{"encoder_arch": "resnet", "model": "image captioner", "dataset": "regions of photos with short descriptions (Visual Genome)", "train_examples": 203450, "image_size": 64, "crop_scale_min": 1, "horizontal_flip": true, "translate": 0.06, "tokenizer": "word", "vocab_size": 6471, "encoder_norm": "batchnorm", "encoder_activation": "gelu", "encoder_channel_attention": "eca", "encoder_depths": [2, 5, 2], "encoder_kernel_size": 3, "encoder_stem": "deep", "encoder_avg_pool_shortcut": true, "encoder_widths": [80, 160, 320], "fusion": "prefix", "label_smoothing": 0.05, "decoder_width": 256, "decoder_layers": 7, "decoder_norm": "layernorm", "decoder_norm_position": "pre", "decoder_activation": "gelu_tanh", "decoder_mlp_ratio": 2, "decoder_head_dim": 32, "decoder_fused_qkv": false, "decoder_bias": "none", "decoder_qk_norm": false, "decoder_layer_scale_init": 1.0, "decoder_parallel_block": false, "decoder_dropout": 0.1, "decoder_inner_norm": false, "decoder_positions": "rope", "decoder_prefix_bidirectional": false, "decoder_connector": "mlp", "decoder_tie_embeddings": false, "init": "torch_default", "residual_init": "none", "optimizer": "muon", "muon_scale": "match_rms_adamw", "learning_rate": 0.0016, "momentum": 0.95, "nesterov": false, "orthogonalizer": "polar_express", "adamw_lr_other_params": 0.0014, "max_grad_norm": 0.5, "l1_shrink": 0.003, "max_steps": 6200, "batch_size": 128, "epochs": 3.9, "lr_schedule": "step", "warmup_steps": 310, "weight_decay": 0.2, "adamw_weight_decay_other_params": 0}
Rows from block 5 of the image encoder, named by matrix and row number. Rows with one number belong to one channel. Each number is 500 + 50 x the weight over its row's rms, rounded and kept within 0 to 999. All counts start at 0. Numbers have three digits each. After the name is the row's rms in percent of the matrix's.
# convs0: first 3x3 conv (encoder.blocks.5.convs.0.weight, 160x160x3x3), inputs 77-83, a 3x3 kernel for each
# convs1: second 3x3 conv (encoder.blocks.5.convs.1.weight, 160x160x3x3, transposed), outputs 77-83, a 3x3 kernel for each
convs0.98 100:501505462528522423563500425464499459421449454449489505387457509411400404456504493466424503489422545515511573496502519564572528480549554457533510476512463452440400534509502457420481472431500
convs1.98 097:608451400542441414511436452516516491485502480448509456460494490486512495581571502459460473527500482554547508566565539517493485451444483526503474499460388502433399439437450470439454526505477
convs0.99 102:525504414531519421500610490473492499436463542475448458489539504530512527487480493488518491472498585520522515505498470505466454508533500553370417574588418462587498510480500492432461496436451
convs1.99 107:495524569537509517598485432483516544504544544469512489543437449611533522510545522502448507497487512579563539453533453442489528479497564424552657511549614493459570485508563532511527551566567
convs0.100 098:653550474596506497586443448484518519476515500534539519493523469523490466468433450576461468550447445526477500521510487456456471407464514580457438615450491591530524501503489449497498420487508
convs1.100 101:430531473509529485501520465438417460446434513493484521379438436397476475449518534480477460443481519491529541517614531488563514436468513532516541486455462468406470455448444452458480460433464
convs0.101 101:505502553530509544483503528487466439426439411438469463488477538440478583417479523505599517491507491461535539481549509466537527520547524499477389437429454493429520448456443492505476516564490
convs1.101 102:495491501498496504514492490456498466502521450476478424553425405563473412505477455508575592512557611491489512457436483453407445453458478476436453539520466529531487480546518560624577568600583
convs0.102 104:386552398327623477420710512559452511513433526504460526495518448544511508512476537512519445504547479502512446568532459517520457493526470490580525490571441525515445537475546557481535538467499
convs1.102 101:499441524528414526521403511446450463462446488515516464481475498507492498520517499471553486509493437481377403492472491497495530505525548482444472523503519496502568526505486465460489440470498
convs0.103 097:528511554511495550554470488507514515456504516485526532574522489500541513402520622445448425457383351457361329520510505505454468535475488457452443457500490458534569540622609493573590526589554
convs1.103 096:471508525515516512511478454527505480486480439461491482570522477549517499573560582510496498495498508488481532500478481568519492551531521456506543517537552535501499555553568563550521504503474
convs0.104 105:589514452539480438566501501516525521510558543511525509570529557505501560486485500436491518441497504485530514536531524475468469513484477394393437386448519446511555477520579470503543499511530
convs1.104 116:414499655453496609444463560430416437443420467518556575532478482577489466636528469538501526567561468510485394550533536622574506517440441450448502478478451515517509439462482501456460517484500
convs0.105 099:436452564498510540555569557500508478474497482472430439441380442532414415493457459483432365452415439432393426533507558493542603503540578579568603434471560348373443490518531514479458510473462
convs1.105 092:470468459445467462462493520497490446534517502542560501529544551501515555574551517479516522455464446437427422478532487454526493480564513465484527521559645541549658482463480459423484499441496
convs0.106 107:565429369527434410442438418487454478461400488466420440474429504492488509575555522522511478570473434548504446564566497539549472555539457350454554515577617522522602545545471479511493435472497
convs1.106 110:496469489485485512497532587446499525506509535579559554462460487497490498534530528530452452473485485508528530501492447516510505563474468414395535502478513501541475514524475482487497478496530
convs0.107 091:546492499496487555488492479451469449488520447425448477422400470484446454497485510436411431502483453485495480472519502489567578462533521410553582401487483472495449412402386462474452473460426
convs1.107 082:456453423466466474506508496518559576549637578486536529382412427594581598460421430511496469487475519510528566455455455499468432501461436515451494499463512479472496515529481559618503503577494
convs0.108 102:489548518549582538493447486547502514465467503484552552494478448519491509503471482510468497485481498493488508477461439404373429486455505609522516529547458485481460517527511511516507533551519
convs1.108 114:507590603462461472467448451442492483433529600485532597497492476479464453534505478447408463535500519533471485553562502639617493490490434514526477448461422445421457451470474422419428462471472
convs0.109 100:448458423449443436491486480426476459399549533458628634441488522471502500498522427446522478445490559398512759599553500512492446493511494480487627495478548541419468479456513462449471512512511
convs1.109 097:491485491457479545474480569523505540500475486443449434491513526527555585542519549570593514567608530540544494659608506550491514554644647462491495437478438485505427492496477486469444487403456
convs0.110 096:451474473505522463562549508426434500517478506496463448586548607542499502456414346450443472546546555526503565474467456497531484493503435423498483520525539535518495556539534542512508468482470
convs1.110 095:525498456493482470545561519414480500483542571484548567460487455734644601563515487424444515432482497420469465525530455501485477606561507463488532450476438517530485493459450424438430487508527
convs0.111 097:605499469553562479391459442446480584463480504427426433477602629470463437408472453487473500477483503486455513402429507449481525497535580507444480499434467478454500465432473445447486495501536
convs1.111 092:485474543510507586575562579460435456466457472531520509514510447541532437720708578625481454663545509611512493498501530541489505525478478510564578498491500516486494460477489459482501438437463
convs0.112 106:537567525538520557490525536516502522513481487524463468534425392527416341507471398451440472513436456541555529594587527504524499443485491422426508530465544563490506481509503520543487515530487
convs1.112 097:511427467556455469608484418567544599585550526577515498419453423426438376520465449521507570474433520414458489477546494442538488542495474498401407548526512530544544550508531526534517519531506
convs0.113 099:437503508437447447413429374446424455535447517584489482492504458551489463504432443493482498491510517511511539422462373522524437539523481456515502423459501346438512591494479521461497511432505
convs1.113 106:459478421530490445547498449411481526453486532519516537517455464510466540543544578499516587473501542447481467533456506564467496508439484553490445516504520479490529496471489476481482477466482
convs0.114 097:490501472493487471463430469587548484625590529525535496496469498509505514491515505415405399461481504460415468617568606570529557522490497502495456460505416464456439554534558459460481496494495
convs1.114 093:585528517480484521437475534461480426500500428513504434525533496455496485543591592467428439483492484507510493448412430519487466513513490464493555512483455571524469418440474437398396484438432
convs0.115 101:474491415452503406492492559499506614493462618487427533464505504445432503496513564506485455513506478563498475576487524573490545526487513539462493458615343461617428512481469523501501544551538
convs1.115 100:520488504455486463440491463428493524487511517594594535660554483539423363457400397487472447470503471470505460483509447461459437469461477420498561445553580533528555470433456451493475418481505
convs0.116 101:580505464488447446500466429417451449520592545518541536530513485531525526533560543545544524488521504453440418464454460517509505495496507441524423476510498517455438491486487483485469467481478
convs1.116 096:445537596489534569517540451662623552633492465506431351523550488507517485557543508514460460508521514483498540548527416618509408496449397436457502487503480479482454463500471469489525467490509
convs0.117 101:445463531460405476524483475526540548517538517419457495502453491553510512498419444482535469478500439418457438498544392543487413551457428406552580405495469452449433486498467511544514568570552
convs1.117 099:586464481438448457449471384476492521518510552490481552505460444515435442527502512577514499548530592495502573529461476510442426451396372467416369455503484482527502411497517406469499449466492
convs0.118 102:565552435563556499502560601483523506502569530584544457449471568533596564532534416471467530474520531448454539454476519416417507462466498491401476516486396568678514478509485517520544472446445
convs1.118 092:539506570515532522524511480385407384476496458453466511389421477573562545508540507493535483461530519538526525429428390432442421504457456505534564515546521504581547502459485435450490372477509
convs0.119 103:603530474549481512524476592494559550471526535440465465515456440507495492499429443516595587447521609487502525509534639513508577469480505606555515550496521496415458537548551508479461552555519
convs1.119 108:473491460458498487486546492490494525541514514577566551475504565471516560505495553501564580609495481588426399500517494448494452435544570518506530531589587501528635532536577522481560528498505
convs0.120 097:552501536544531556488516548500605532420525485502488401520458410543532495533561549528513509451439491438450506463608584415515510502484465484507491613527429632502445506504472545532510507513494
convs1.120 099:430505465426528461433510432446482482451493508530559565475489500472536560475505515600529486527412442420442527643569443599585452567559461462450494517486407493521465470507442441486457472477499
convs0.121 100:559463453549469531517489451478459477530581531610618577478464439477512451507506409675472375546396496501469526541509487517573489508533509486499438556501454549459439479504497512517516499492480
convs1.121 100:371496621398519625359494588454442469431395403409402391503459477517527490485529499521478400520549483483561462511536462489462450534530501529478452425379465369429564501521553505516516475470545
convs0.122 091:533455486582480496576444461547536549498473431497479474472541531500546549481533588434475495439506478487501480498395385554460430541537501360394594449403421547434457476507545434499521437510551
convs1.122 087:522503570497497567472481532464422498490486497482441449491501524467420441405338385423444442433465516453504529531501484510484476490493490497497497454502505441458501423406496464406477534479465
convs0.123 095:457516545471551504494540496427451477444497489470531495527479444502397418486417466368475514400461416493466430455434482465457494473479507413484566424430580507428517495512523496514537522524550
convs1.123 113:499489509514489481505455440507502504472485483459467449480492502489487524459475524460505494469491474519540516554493501518503507479489506509483471495484481498455489480504442504514449482502437
convs0.124 103:500492449570488507532443542547545480576585498571604494473406397491451462493456502513487482546499543579516583535525486516500505523507487541501451542457404569474413508517533529579580499561559
convs1.124 101:450517550421576553479624545511483519543501541545527599508454473449463483462483501551535481537529485469483454481491547506489551530504562383454495392411463428453459513497496496501498485476486
convs0.125 096:567586487509515508421439513455486529521513504539492445428397417538481453563517520456486511420433443418419439484455489472482485551541532674614522518476423507423417517541458532579553558576576
convs1.125 103:510500461530454413523480449394407472422471536438509562427445476364364447470465488542584575493527509530521488431375386473460469478482508509497485503548489470479512544553547514522566491507557
convs0.126 099:495589458424488395508454339467478468513424440532499460448514497528587508496496396510464472492513526449525496505512411542526449509525478514552436412549502483480547410399484449435492457484491
convs1.126 094:462505496554506488569526512459434514436439480465460482457481482412489527453508556501522548506520537525505501525554449472469447436416399526498564498535537517525525531495552559537556496579564
convs0.127 110:479553508475561507437505474529513540536496555542541551488454449461460448430444380575721488555584497511442621545558555552511506539474537398411508451492558524620528483501556473495534505510504
convs1.127 109:502477508545552541538496521442450459480517524524545547484468443493504489528510516406449529447527515550605547562502494549523500540514510513564441420473479426548560484457512492407496428381488
convs0.128 094:546435500488369461517369465600552576558512532617543549335394487437542583415483586533473429484461517483532567485489517472463441507488452493495499502536507520522527445467479493501525511519559
convs1.128 086:439441400465513462509529524496470480475440447421406425508496499458406396591513524502445446490445468485482497525521611497482570370380478492529570411494542476507502510467486493451431464447395
convs0.129 104:445438504532539535540506508552580543545549496375410425527554544512498511428383425498507550479511557486478478491510498520483456452437460508517449556475517596524504571560554510500529464472504
convs1.129 101:558574524529511510581547538439475521541609631576645608402504527466506517430493488530549563585558488640536527534465495510419520519461532574501504586527526504496523493484468575561524522514549
convs0.130 100:510466402535537462507487417524506485581513491523500486434479502470548501503517457499487429510502501571552546595571524507502482505499494461461440584540502535531487536552539523506469498503482
convs1.130 100:515573483505534504492536529547517510525514496578498468567598503518535530533572521590540552601550567512495513507429436500485541604673663456526544453490463501438527578510446537476457506441454
convs0.131 103:490462486549535462534572552501536491508511524443481509539460427591556504501540526512522465476461453469445445562566557509544494421437476544546503548541549655634519479454453487479454487507463
convs1.131 110:434481487451476493497444444494507546480493471518534488497527586481504544532536548541461421437400496455452561600581520516507508543519517499481412503486515485462458446468490531513494467448494
convs0.132 103:400612522437653540502634523448471479411441461411473470541482533531439557484402550556453487509449556515526615505506433460490420495491538526504471531483580514486521503488489536508478531507462
convs1.132 097:509529495565492555595446522439461401492502480518548510522506517505470520533543554471532503479508525483478505524484431482459463484486515517447567508501513495496487493475503527500530560505538
convs0.133 105:500382464522472542529586608503522562456467495418477480440523500441461484441470478581513547515520545487444486520587519448471472515545546416433544466479558547529526459509497521543512541540508
convs1.133 097:544500558494510565480597653569527500567467467541540493435440464500487492487487484528548539548579573548558537580568579502498502599631564471479518495490498497501514545508513516544520513533502
convs0.134 102:468507443432504513438504545517494493490501473405476486353463466483495475512456466504503514498494481470441473506501606524569630494483525495507350477501369484464487526491452560493441552548561
convs1.134 097:481508472487512519519527557520548444567567527524542491479432481502480512533572617491512473407406476490425472500563499441432419524508461416512558472492539489467486536525527495496556470452523
convs0.135 103:553526516477497472497507431479455501438424511426410469581529544536476424540536458512493483487468483462412447450523542453506503404514525464615597532625549584566478497481418520512464515523483
convs1.135 114:593580504501525502483479453463456475486478514507532543486431504474435509508519506523516419492499420421410390552501522490481481468461450447372446482438494525538535446468483459488479468452468
convs0.136 103:460547478444537479434507463476445444532560513599589451532508542482450494498451478465471421452492482435475500452501512424512569473536571417424504462508532491541498487452485537510548565497553
convs1.136 099:534530516454520541470525555512613595497576595468584628508442522495453537533485562474460485416501550511568564455495533477432442449372414487491513468438473375395446549479509561459492557480482
convs0.137 106:476559524489546521480527492496513503513495493525522515484537509460531522448490509467458465486492461481445442539472490534477503523477515462398483448430482400427448452472502465470479497506493
convs1.137 094:407486518470511570531545535491423424560420394572483433465492434472478453491486476539510511481483489506489472577505445559523490624578520482435460527483442463458435510500538504531575431484529
convs0.138 102:407577515425554497491568521591503437578548530506528604442440468449412499434447524307599506330696375547639433418477498418497545445488513496491480449521532511593617492508498516496497538502475
convs1.138 093:531553499549528523491517493498516496469460493462486486457456471498479456573568505420493471500524473527407474528470515472427468454497444464486458396437400394475471475530540476472576405455566
convs0.139 096:596504431581466480590509523491470461476492484453472479516504537569529563545518568597574526629492489522414449473487536516471538433432493475491450487498477521499544503523526498527538447484518
convs1.139 100:429598623464584595426515556463467463448449428441473455481463488487489477471490495510536458545581531550568525522464501497468489516517514511483510518515491563550465396417488466486532497493547
convs0.140 099:485610571512507552472509530514526581458473535468491515566552551479438513515524605426413438456382482449418518469499551481523528513451500474496540443509539515487521490444443555514521550514528
convs1.140 079:538447447521513520449503523467481486498461418501435442352485503454517491421479429539501509501482498534478427488495439424475469492484475473444443502530518499508552395438366477504442475488451