A small image captioner, trained from scratch.
Model: 64-pixel images, encoder activation gelu, decoder norm layernorm.
Training: muon at rate 0.0016, 6200 steps, batches of 128.
Data: trained on regions of photos with short descriptions (Visual Genome), 3.9 epochs.
Rows from block 4 of the image encoder of a small image captioner, named by matrix and row number. Rows with one number belong to one channel. Each number is 128 + 32 x the weight over its row's rms, rounded and kept within 0 to 255. All counts start at 0.
Before each channel's rows are labels from the 100 images, of 14976, where the channel reaches its highest value: "patch colour" is the nearest of a few named colours to the mean colour under the peak. Only what is clearly more common there than usual is listed. The data: regions of photos with short descriptions (Visual Genome).
# convs0: first 3x3 conv (encoder.blocks.4.convs.0.weight, 160x160x3x3, each kernel summed), inputs 80-159
# convs1: second 3x3 conv (encoder.blocks.4.convs.1.weight, 160x160x3x3, transposed, each kernel summed), outputs 80-159

patch colour: black
convs0.7 [136 129 147  70 173 100 104 145 122 183 146 174 114 153 123 116 176 136  99 109  86 139 160 113  91 120 153 192 150 127 107 123 165 119 144 104  92 119 102 171 195 102  89 100 133 108  87 119 114 166 150  93 174 119 132 114 111 147  57  97 133 119 127 102 143  90 111 110  60 159 151  78 120 140 137  88  74  89 104 138]
convs1.7 [151 107 142 140 105 153 137 160 143  60 120  98 185  73 122 148 109 117 140 127  99 106  54 126 140 112  84 154 149 154 106 109  95 127 113 136 131 112 122 102 170  67  61 198 148  92 164 113 162 152 135  61 106 153 167 113 129 162  88 116 101 118 179 154 137 120 131 121  78 181 137  61 171 137 140 190 129  95  46 119]

patch colour: black
convs0.74 [ 92  58 151 170 149 106 188 145 153 127 101 148 121 112 136 126 118  99 194  87 128  90  90 134 167 176  80  74 169 163 102 129 179  99  78  76 124 125  85 125 196 112 130 100 122 152 157  75  75 134  94  76  79  91 128 167 179 156 107  58 117 157 156 112  53 131 123  85 114 122 114 167 139  99 124 111 196 154 135 149]
convs1.74 [147  98 117  93 169 129  75 154  97  90  86 153 155 160  93  82 157 100  63  91  92 142 135 151  80 114 126 131 131 111 112 116  97 120 106 129 122  76 145 137 114 121 140  88 120 212  93 178  97 148 115 153 128 174 156  90 121 104 117  71 144  92 168 142  70 170 143 120 168 158 182 155 157  59 170  72  91 112 117 104]

patch colour: grey
convs0.55 [122 149 111 122 130 105 120  94 104  95 117 157 100 140  68 109 165  76 130 114 132 136 106  76  99 178  87 106 129 143 127 123 130 125 136 124 100  88 145 174  73 112  85 119 167 127  96 118  87 118 144 106 126 128 109 118 117 108  81 150 136 120 115 152 174 111 120 153 153  92 159 136 143 181 155 137 112  93 133 165]
convs1.55 [203 131  61 158 100 149 122  97 100 164 117 143 111 136  80  92 190  82 168 147 165 177 164 138  95 160 112  46  77 141 156 119  97  80 125 137 134 114  70 162 177 152  88  88 154 171  68 136 167 108 114  78 149 135 124 104 143 144 113  91  95  45 156  97 125 131 149 158 142  96 106 104 111 133 126 159 116 177 137 137]

patch colour: white
convs0.32 [171 101 118 151 102 152 106 148 133  59 174 157  91 112 120  75 118 140  66 132  84 100 129 116 143 102 136 106  80 130 105 162 152  88 128 169 109 120 152 108 125 100 102 101  77 115 106 134  83  84 215  73 113  84 174 104 157 169 119 129  94 148  90 171  61 122 154 163 106  83 114 120 125 124 118 175 123 131 114 102]
convs1.32 [141 152 133  93  91 114  87  90 126  62 155 153 143 102 120 156 118 104  84 159 136 125 112 178 108  77 187  90 136 132 159 121 145 128 119 134 142 206  78 165 177 133 118 193 101 161  81  74 130 132 107 191 157 189 115 109 158 198 110 134 107 129 145 116 153 158  86 140  82  66 110 125 111 103 117 131 143 111 148  84]

patch colour: pink
convs0.90 [119 138 151  77 139  62  83 206 115 113 126 146 145  70 134 117  78  82 120 110 126 136 140 129 193 112  85 157 194 179 184 154  79 112 136 155 153 100 143 153  97 157 144 111  96 114 165 138 134 113 133 164  82 138 115 117 170 122 141 185 100 128 131 149 118 135  90 142 156 109 126  71 149  99 123 138 145 158 142  83]
convs1.90 [101 137 117  98 104 175 114 187  45 114 133  98 146  82 110 126  87 148 162 135  96  69 122 112 132  79 197 143  76  62 174 116 108 133 134 111 117 104 122 133  84 148 149  96 178 163 138 107 142  98 147 143 112 162 179 154  86 141  64  40 103 124 133 162  79  85 172 132 101  87 169  98 105 105 109 147 115 114 127  70]

patch colour: blue
convs0.21 [ 89 126  90 102  94 120 136 118 114 101 127 138 121  63  63 135 111 113 117  59 113 117 131 145 106 101  87  79 131 122 128 102 106 108 145 173 122 128 142  38 137 154  71 166 153  85  80 155 147  76 100 115 117 144 129 117  73 113  90 195  91 111 139 114 120 102 134 162 151  54 127 106 141  86  79 113 122 121 173 126]
convs1.21 [139 102 109 180 104 112 172  85 148 131  84  93 141 107 127 124 127 170  83 128 162 153 132 172  95 159  99 188 128 172 183 118  93 104 165 103 116 154 108 130 103 118 117 107 161 159 102  95 109 107 124  84 165 146  99 142  82 141 151  90 112  82 100 127 136  99 140 128 173  99 132 137 149  91 151  82  93  87 101 104]

patch colour: black
convs0.155 [108 108 130 115 165 102  52 122 195 159 122 111  81 148  87  85 151  94 120 174 110 148 136 111 137 151 162 163  85 143 130 171 191 108 148 114 136  80  93  98 211 152  88 108 144  85  88 139 123 140  88 129 138  86  78 183 167  95  52 142 129  90 157  81 157  79 100 149 114 162  71 158  91 101 133 136 103 114  78 140]
convs1.155 [118 117  78 116 119 125  74 178  83 118 162 165 118 149 108 134 163 120 103  81  99 151 201 100 139 127 132 125 127 100  87 160 158 128 117 155 160 118 159 175  79 151 144 108 110 255 116 112 148  92 153  97 146 118 100  71 143 164  81 161 105 108  78 149  93 137 102 113 126 170 174 103 132  96 123  96 106 113 122 122]

patch colour: red
convs0.97 [114 171 179  85  80 141  88 109  54 150 118 111 131 144 136 159  91 135  51 141  85  92 123 139 123 133 152 144 154 115  98  74 145 130  87 124  98  90  65 146 125 138 155 132 120 106 124 140 137 111 101  77 146 100 129  62  68 166 101 188 150 116  71  65 186 128 104 109  92 198 181  91  86 145 117 115  89 107  81 104]
convs1.97 [131 156 111 109  65 137 130 105 180 146 100  95 126 122 187 150 127 156 169  60 109 115 119 142 155 153  71 164 139 137 100 120 125 145 198 132 132 132 103 142 177 129  74 155 129 133 101 184 100 119 116 118 146 101 132 117 133  69 144 108  91 146  91 140 211 132 133 117  94 177 196 126 127 152 138 134  75 125  88 132]

patch colour: red
convs0.113 [117 184  93 138  62  73 136 119 122 120 159 121 115 157 120 144 138  82 106 156  87  99 107 181 189 159 162 120 129 135 117 118 112 136  84 144 124  90 138 103 116 165 115 156 104 115 165 120 125  99  89 179 154 115  90 144  95 116  91 156  98 114 112 138 147 123 119 122 145  98 143 115 127 223 130 166 123  89 140 123]
convs1.113 [103 120 149 100 121 138 133 112 123 121 168 130  80  84 133 127 108  80 142 100 123  68 139 134 129  99 124 104 150 156 138  83  84 159 115 111 138 131 141 107  96 143 128 129 125  93 120 151 154 144 139 125 202 134 105 108 110 104 164 111 109 116  97 135 109 123 109  82 191 130 125 123  76 131 132   7  88 117  97 101]

patch colour: brown
convs0.15 [117 170 175 118 147 111 149 160 103 105 157 141 102  79 144 163  72  81 145 105 166  98  54 143 167 171 138 110 143  97 163 127 150 118 137 155 164 125 121 178 120 138  92 101 118  85 121 159 101 156 139 146 152 108 124 123 101 134  80 109 181 125  99 174 129 130 142 106 147  76 119 101 129 155 130 135  96 184 173 129]
convs1.15 [174 115 135  91 124 117 189 169  81 120  92 133 136  94 133 173 101 160 141 114 104  59 107  96 112  73 125 121  69 139  88  98 145 129  85 210 184  92 164 128 128 115  53 103 141 136  77 138 171  49 125 117 151 145 142 144  98 181 110 122 148 161 100 134  66 155 152 165 101 112 131 130 108 183 133 145 131 149 161 108]

patch colour: blue
convs0.42 [192  99 132 113  64 194 140 141 127 112  98 114 123 145 127  68 143 166 107 121 164  90 147 174 143 138 131  89 100 158 113  66 140 158  97 125  83 138 103 125 155 173 146 135 182 193 110 140 176  80  73 104 148  89 123 125 138 119 112 125 132 161  83 149  55 104 160 143 119  91  94 117 126 131 131 141 146 155 124  78]
convs1.42 [122 161 122 102  99 148 129 118 154 126  99 101 116 120  80 174 123 138 105 157 137 127 109 123 106  97 105  92 144 104 121 111  74 156 211 124 150 105  74 139  83 140 127  87  89 109  68 135 110 118 136 125 139 142 110 115 144 125 171 117 139 111 122 172 102 136 111 149 172  87 109 149  99 105  88  95 128 142 167 100]

patch colour: grey
convs0.83 [188 101 125  86 170  85  91 139 131 118 161 137 108  86  82 117 133 119  86 143  90 157 130 123  61 108 157  59 143 112  89 107 143 130 123 161  57 165 173  74  99 136 157 126 118  99 113 110  60 155  97 134 138 128 122 136  87 132 139 131 185  84 117 130  65 137 112 135  68  79 124 180 103 163 119 103  19 154  94 105]
convs1.83 [ 66  98 148  71  88 146 141 132  77 109 107 177 122  65 105 148 137 151  83 152 195 167 148 116 124  94 141  98 148 122 155  95 109 134 146 143  89 123  81 103 133  96 157 134 107 108 119 140 123 132  48 115 171 141  97 138 123 123  94 154  87  91 153 126  81 108  85 137 122 108 139 139 100  90 203 156  87 187 124 132]

patch colour: brown
convs0.45 [ 97 168 120 182 150 128 102  97  56 140  99 149 102 120  80  77  98 107 143 141 128 149 154 122  85 108 140 175  79 124  77 148 115 130 133 164 106  75 137 139  89 134  75 156 105 111  94 210 100 159  94 104 161 114 104  82 140 138 148 116 202 103 111 130 193 162 135  98  77 129 146 139  89 124  62 104  97 118 137 177]
convs1.45 [119 187 179  92 101 165  93  75 186 127  73 127  56 158 115 160 148  86 122 172 139 130 102  77 129 143 102 157 114 171 132 167 126 121 110 100 103 174 113 169 157 149  66 161  95 139 153 110 123 108 102 107 125 122  99 102 104 139 159 130 105 122 106  92 165  63  87 114 100 108 155 114 105  96 152 152  97 101 154 115]

patch colour: red
convs0.87 [141 141 128 168  74 115 145  97 168  28 159 147 139 121 142  90 109 107  43  76 159 160 143 175 141 104 150 114 182 105 119 117 146  94  88 129 121 136  91  84  63 124 135  93  86 144 181  86 101 139 130 119 161 112 126 154  86 135 151 118 107 112 146 133 150 113 125 105 125  28 101 105 119 161 147 158 124 128 133  71]
convs1.87 [111 141 137 161 127 113 136 128 165  82 153 122 147 123 157 116 119 139 154 148  71 147 136 138 116 134 189 145  87  84 194 123 124 144 121 139 164 124 129 108 144 122 156 103 148 150 162 162 100 137 114 113 160 140 111 132 106 102 137 153 166 110 136 110 133 109 140  95 110  84 146 104 114  81 143  51 122 117 139 111]

patch colour: pink
convs0.35 [111  91  98 105 105  85  75 200  96 141  99  81  68 139 128 147 124 178  92 172  90 133 150 105 125 102  86  69 111 123  88 147  70 127 139 138 116 131 105 144 118 119 162 133 128 154 153 146  93 129 111 109 120 118  90 144 145 173 134  43  74 109 121  98 110 107 146 178  67  64  76 114 123 125 125 168  96 124 140  98]
convs1.35 [118 151  96 103  95 108 100  58 219 120 112 103 104 158 162 151  90 142 107 107 116 108  79 119 219 114 167 108 102 126 113 123 120 118 126 145 131 178  26 108 127  97 207 113 107 141 151  86 124 104 186 164 128 131 149 108 124 201 102 111 155 133 168 110  69 176 124 112 154 154 126 139 122 141 114 134 108  96  72 157]

patch colour: white
convs0.34 [139 131 105 118  97 150  66 153 153 190 178 141  98 109  71  81 129  79 149 141 110 119 134 117 174 115 100 143 152 117 177  95  70 129 128  79 136 102 162 125 119 121  83 115 146 112 105 131 161 119 111  99  77 160 126 151  97 107  81 103 105 143  92  99 101  84  95 137 158 141 132 138 151  98 150  75 129  86 113 131]
convs1.34 [165 114 133 203 109 163 120 158 101  87 137 123  70 144 125  62 153 144  97 140 146  79 104 122  85 150 122 130 157 109 162 193 120 133 122 156 163  83 198 156 129 130  98  92 132 123 104 161 164 118 124 144  76 151 142 149 144 126 132 153 119  98 151 113  87 155 103  94 108 135 193 118 132  80  99  75 178 111 128 136]

patch colour: green
convs0.131 [103  93 101 120  43  97 119 123  88  87 131 129 136 121  95 131 146 135 143 120 119 107 113 126 136 144 160  75 130 102 107  82 161 130 105 115 157 120 122 148 134  61 110 156 117 142 105 130 159  89 140 140 184 146 102 132  73 113  83 106 126  81 145  93 143  91 103 114 174  78  88 118  51 141 102  85  86 133 143  75]
convs1.131 [106 111 179  90 123 179 110 114 122 133 127 167 124 114  91 102 158 125 124 128 181 165  84 150 152 140 109 129 161 148 170 156  90 145 115 136 118 123 115  99 141 136 147 118 116 118 110  92 118 113 132 115 241 100  91 165 170 132 166 101 148 167 133 139  88 165 109  83 119 137  62 129  92 179 189  87 159 161 117 138]

patch colour: orange
convs0.149 [173 129 129 121 105 143 145  91  84 230 119 148 133 168 111 161 137 104 102 109 121 118 124 109 116 124 123 135  99  86 128  83 127 125 125 135 118 133 143 134 225  54 171 144 131  90 118 177 106 107 143 102 190 101 125 125 152 134 134  88 126 119 109  85 189 104 152 115 108 220 145 146 107  97 101 185  77 126  91 166]
convs1.149 [153 196 112 187 114 145 119 128  97 194 160 146 130 151 119 122 117 131 128 124  96  89 113  88 127 103 158 178 130 135 106 101 157 113 119 144 129 148 158 150 176 131  77  97 128 107 123 134 139 167 148 129 157 126 145 173 136 105 116 132 120  89 107  50 192 133 143 131 145 223 170 110 130  19 144 164 113 108 128 131]

patch colour: black
convs0.8 [132  76 148  89  83 119 105 117 122 137 138 141 153 108 106 117 102 211  77  66 148 113 119  98 104 137 134  94 142 117 106 134 135 144  77 106 113 128 174 153 163  81  49 103  95 104 153 137 151  53 139 150 147 130 131 180 129  86  90 134  97 150 141 150 161  86  91  98  66 133  78 104 164 135 148 147 144 124 143 173]
convs1.8 [210 148 129  89 112 148 152  80  64  71  89 149 195  76 162  84  96 137 187  82 116 119 123 114 140  95  94 118 112 113 158 139 164 138  32 145 130  99 117  74 114 109  85 188  90 114 164 101 104 103 148 149 130 136 116 115 127 184  53 133 125  68 167 145 148 112 131 160  78 174 176 109 203 104 120 153 113  84 122 109]

patch colour: black
convs0.141 [142  75 135 102 163 126 107  97 111 124  82 113 103 141 189  89 116 131 149 133  95 162 162  95 138 145 156 165 125 109 131  96  45 108 132 126  88  88 167  97 101 108 102 113 119 130 115 172 169  99  93 113 147 115 144  97 126 181  82 150 143 103  68  90 106 119  82  98  69 117 104  70 119 121 132 114  98 138  88  99]
convs1.141 [119 182 128  57 129  62 128 149 163 163  91  91 142 118 101  96  78  87 157  81 135 130 138 131 125 126 125 138 105 143 132 165 148 133  59 125 151 146 133 168 118 104 126 185 151 124  79 108 116  96 150 137 131  82 102 152 114 104 109 109  83 129  93  85 136 175 104 154  61 103 172 101 106  60 111 103 102 124 146 128]

patch colour: white
convs0.80 [173 172  98 139 106 108 156 137  85  78 145 117  92 168 124  77 105 130 106  99 109 152  94  88 105 156 151 109 167 192 203 161  99 123 175 126  89 153 164  88 116 122  75 144 115 154 111  90 147 109 120 142 152 176 121 130 126 124 128  87 113 163 203 181 134 121 147 164 121 149 149 127 111 130  91 177 128  79 135  96]
convs1.80 [173 120 125 111 106 139 122 178 116 120 164 125 104 145 113 216 151  93 139 158 153 100 114  80 167  82 151  81 152 131 164 119 114 134  73 133 115 135 187 110 121  92 127 154  80 147 127 126 119  90 111 153 121  96 116 110 172 134  92 178 116 135 127 137 142 126 122 136 141 111  91 162 134 126  91  97 210 102 137 102]

patch colour: brown
convs0.133 [147  98 114 101 180 157 106 144  94  99  97 103 119 116 147  78 132  84 144 110  93 115 140  88  96 136 104 168 101 121 156 146 113 131 112 127 162  73 138  88 139  93 124 164 118 160 172 165 101 160 103 121 180 105 135 125 168 114 137 101 118  98 108 109 178 109 138 104 108 165 150 133  52 162 149 154  41 162 142 192]
convs1.133 [127 200  97 120 119 130  93 162 215  94 165 104  76 154 110 125  78 134 149 138  99 141 142 132 142 158 194 115 128 159 108  81 134  84 118 110 102 121  89 135 170 109  78 112  99 158 141  91 104 113 130 139 175 157 122 155 125 144 154  99 147 138 118 108 195 102 121 128 165 130 165 133  76 171 147 176  95 148 111 128]